From a checkpoint of a small image classifier: norm rmsnorm, soap at rate 0.0015.
Rows from block 9 of a small image classifier, named by matrix and row number. Rows with one number within an expert belong to one neuron, the router's apart. Each number is 500 + 50 x the weight over its row's rms, rounded and kept within 0 to 999. All counts start at 0. Numbers have three digits each.
Before each expert's rows are labels from the 100 images, of 14848, where the router gives the expert most weight on average: "top examples" is what is common among them. Only what is clearly more common there than usual is listed. The data: photos of arthropod specimens (BIOSCAN-5M).
# router: router (model.blocks.9.mlp.router.weight, 4x256, trained with AdamW), inputs 0-255
# up: expert up (model.blocks.9.mlp.up, 4x64x256), inputs 0-255
# down: expert down (model.blocks.9.mlp.down, 4x256x64, transposed), outputs 0-255

# expert 1
top examples: order Lepidoptera
router.1:498511418445445489493530557474505483518464515488532539499526445490492409524472439425474467455501539510506582521494470535454497461468571486537611479406542581522357481563462507489567476542473405468472529531394500459466550460505451548419567502394531486503462467469596474460633565483457539486470528456572569622492451491481486512510437538494519457573496475522576516608556496516541600576508509536518536454437508490550613575542470546522541501487397529519475507495506550635391465518491534464569545508529504532538521366478425472517482571614539523485438502520547506530510514522523612525412503519439516517522505433508503513463550469444464489462530504582625509483505462443458499520479450526503523393558377458460433551428547476475536525504574509506584409599465538516508497507445441
up.16:427575480538495522479529496524549475548488506577577566528490457485580464431501475435483526585504427493523445522422565529498513375537634490423544415486533437510533512564473555524495519402529631525401493557554508510419533495646533460520546550529559568535463452471459466462592519438443488486478457500511432447510501517455553499381566553403391467428466508466488468495477459554601501544465445472511420387489532506482496548466469426479409478512486413487491469488523537537413499517502438482484530532547455563435562476495477560577458529556503560542515510575453524547464480560469453562562480446465530523491439525517640508492493494491391501604462498471552388474450479474528512486486540501551489490450534499486562428572492500531532549518542558450358397543487500527494531546539475
down.16:482456511451430512527491527530562510429599436470447506410547519512473540543402367474565451424525409540454491494488449436516506454572534547496454507467507581345507481496500517513500526489523476575457565465477561521495481467416490480567483447465555543466527488452583499480540406454485514400527555545500507471479560553523461402410499429554512517457505444356554523542469543553489469509504525461587517556513484570496621578533450544504501565484538467512471460531442574497500540423495508568499562508409520514525469493457493472510432426521547612562450434530499442574528532536440491538538590522504477433468476385497531509487503620500457424454526460582563498591496388462514531500523574512596485607492497502473531408466466585472505519483622473485475523569473428497580527457523490

# expert 0
top examples: order Hemiptera
router.0:475596489484446460553560502499510469477492574561398501523508373435467536471560520478447510498520543543462467414505517555458507483487359510401490439525489503537525510450608521535448484482551540525528453529601431614443515553536579448466493527540495611575559503432535578570481508443582474487450485534572506434478505531465500452498503539472465507486462504506454517522456531463465490447548521419509417403538544491483454469542600605506432492496521461488558510559567488410565430494485567553504423453543477565540607492524513548532549497545561458510546512528516406465521436570537493616538526528478422444512491520497507471520397535539410488580518571398468499496485439453554438452500489512501474544472553533509544433564426431545510505495459588537456621436499390491487417617530520
up.16:533478462443531561575475504476601470483559516595499536498522436570450498494498406511467475442517477453589468441522555528495491525492507467477504419388582532544515453509456549505438546367485496412470494467478588478468416535487504533558559511473540500451552543530421551474521463511492558540458382485472505457506482563510462566499492555431425498503530628448380524511504448523561414500465485473486434374481605529423484420510545592433505528529458538566543444514390583476535515565457403560509464448533548530502425484471535542483456414586541421530554481504397476427425429560399550499486570516571539495473542519511501509508454466496596482491599454561569536503476539419526484503408510485513527580538468521479520550536463537449536525450488450484527529542521400488401436517545469
down.16:512518533598368442401480592485523426490434522534519470536489454536489530458490417503430506492573426490411510502450510517525532469443500544458479460544505551602549617546476474443444496510488424472558562521618520531502595461581479495523497551453470510473567582535513429570573486525498470580480562588495563492523501423433467511542432562474527545556515516498488507496539558471438414489502390434451484473530473556526491532488454448552541553572478494452492487492502469436533542494482510459528489393448498577492438408647519511549485463466510496410436477397467423530483508546507455528454475491402487494492392620567529475507435501472560456402515473486518532555510461502460404570605577516485522530479477499487495552481588536613596425426492476461395474529535466513483488542522462

# expert 3
top examples: class Arachnida; order Trombidiformes
router.3:546427548425476541482473511567633550552498462488436434454527563544491531461472535497543523596494491466509488458470519383530642560527543576475439449552482510454464513544480484516507514545479455494498528469543552453463533478463490520539510517554517420536503569481454465614640583527478501435490451461492469451423549426471558494540522488509529467368480518548553513487465439495479366490447498501487581524569591516516411504524462562393642535519555501491507520524462509453537476523492467419403437533416532516481391591461482528564499417504379485533538490542446485493491563595500525469561467485520416584459453529516508582516432590542510577493445417530436481577488475517489461475503579474603500466495521445553453446480431480559492476470502528509561478469587523559463514543482592
up.16:470459497524544552409500402512546463517522432465438403492485493465521564474518487527598567625590460519492589606472528568467393520516549426429470495514518482443550489572446535419479555447524515525475443528464423426443538555371522572513565468522471461409550479422542483458534473504538470548467525443528540365465499578451535494501494544485510593498524674494468546500457539459497469543507556537476446577517492470484429514481442471468538571518441435594436478449550477479450483401422472516530480401534537531530520434502442481439454406462480515526471563532459457470543458515564436484468513467504429557576454465539548434478556495407532483502553462488592568504509402466514477501555447545607515531497539565458509488538480454520543473480541443522370541487470436500515589491481505
down.16:500437473434645425552421446554488531580531580484362565555566476530385521533430468374412445496420454452531526505425476545560464571478417443559476504506534418474529546532558514529504562492482590408485560554465425469566483523512512502439478517541528393466532507483556448531557478407474477565458521521557495467536579441468450584476519551481552508470510421511554463649503373499506551545502470516484539506534528440470603527525477418547569456436493477496536503489511495535515467514491470465558413527533544507492477533489508475621541473516449422543516431434429528472538596503570519551539536508417430514527460534556471526519458525426491570501416494535465540410518494455506498517517505411505513459513445443509589480478582506610541507517517535512462435509494466573588527470529518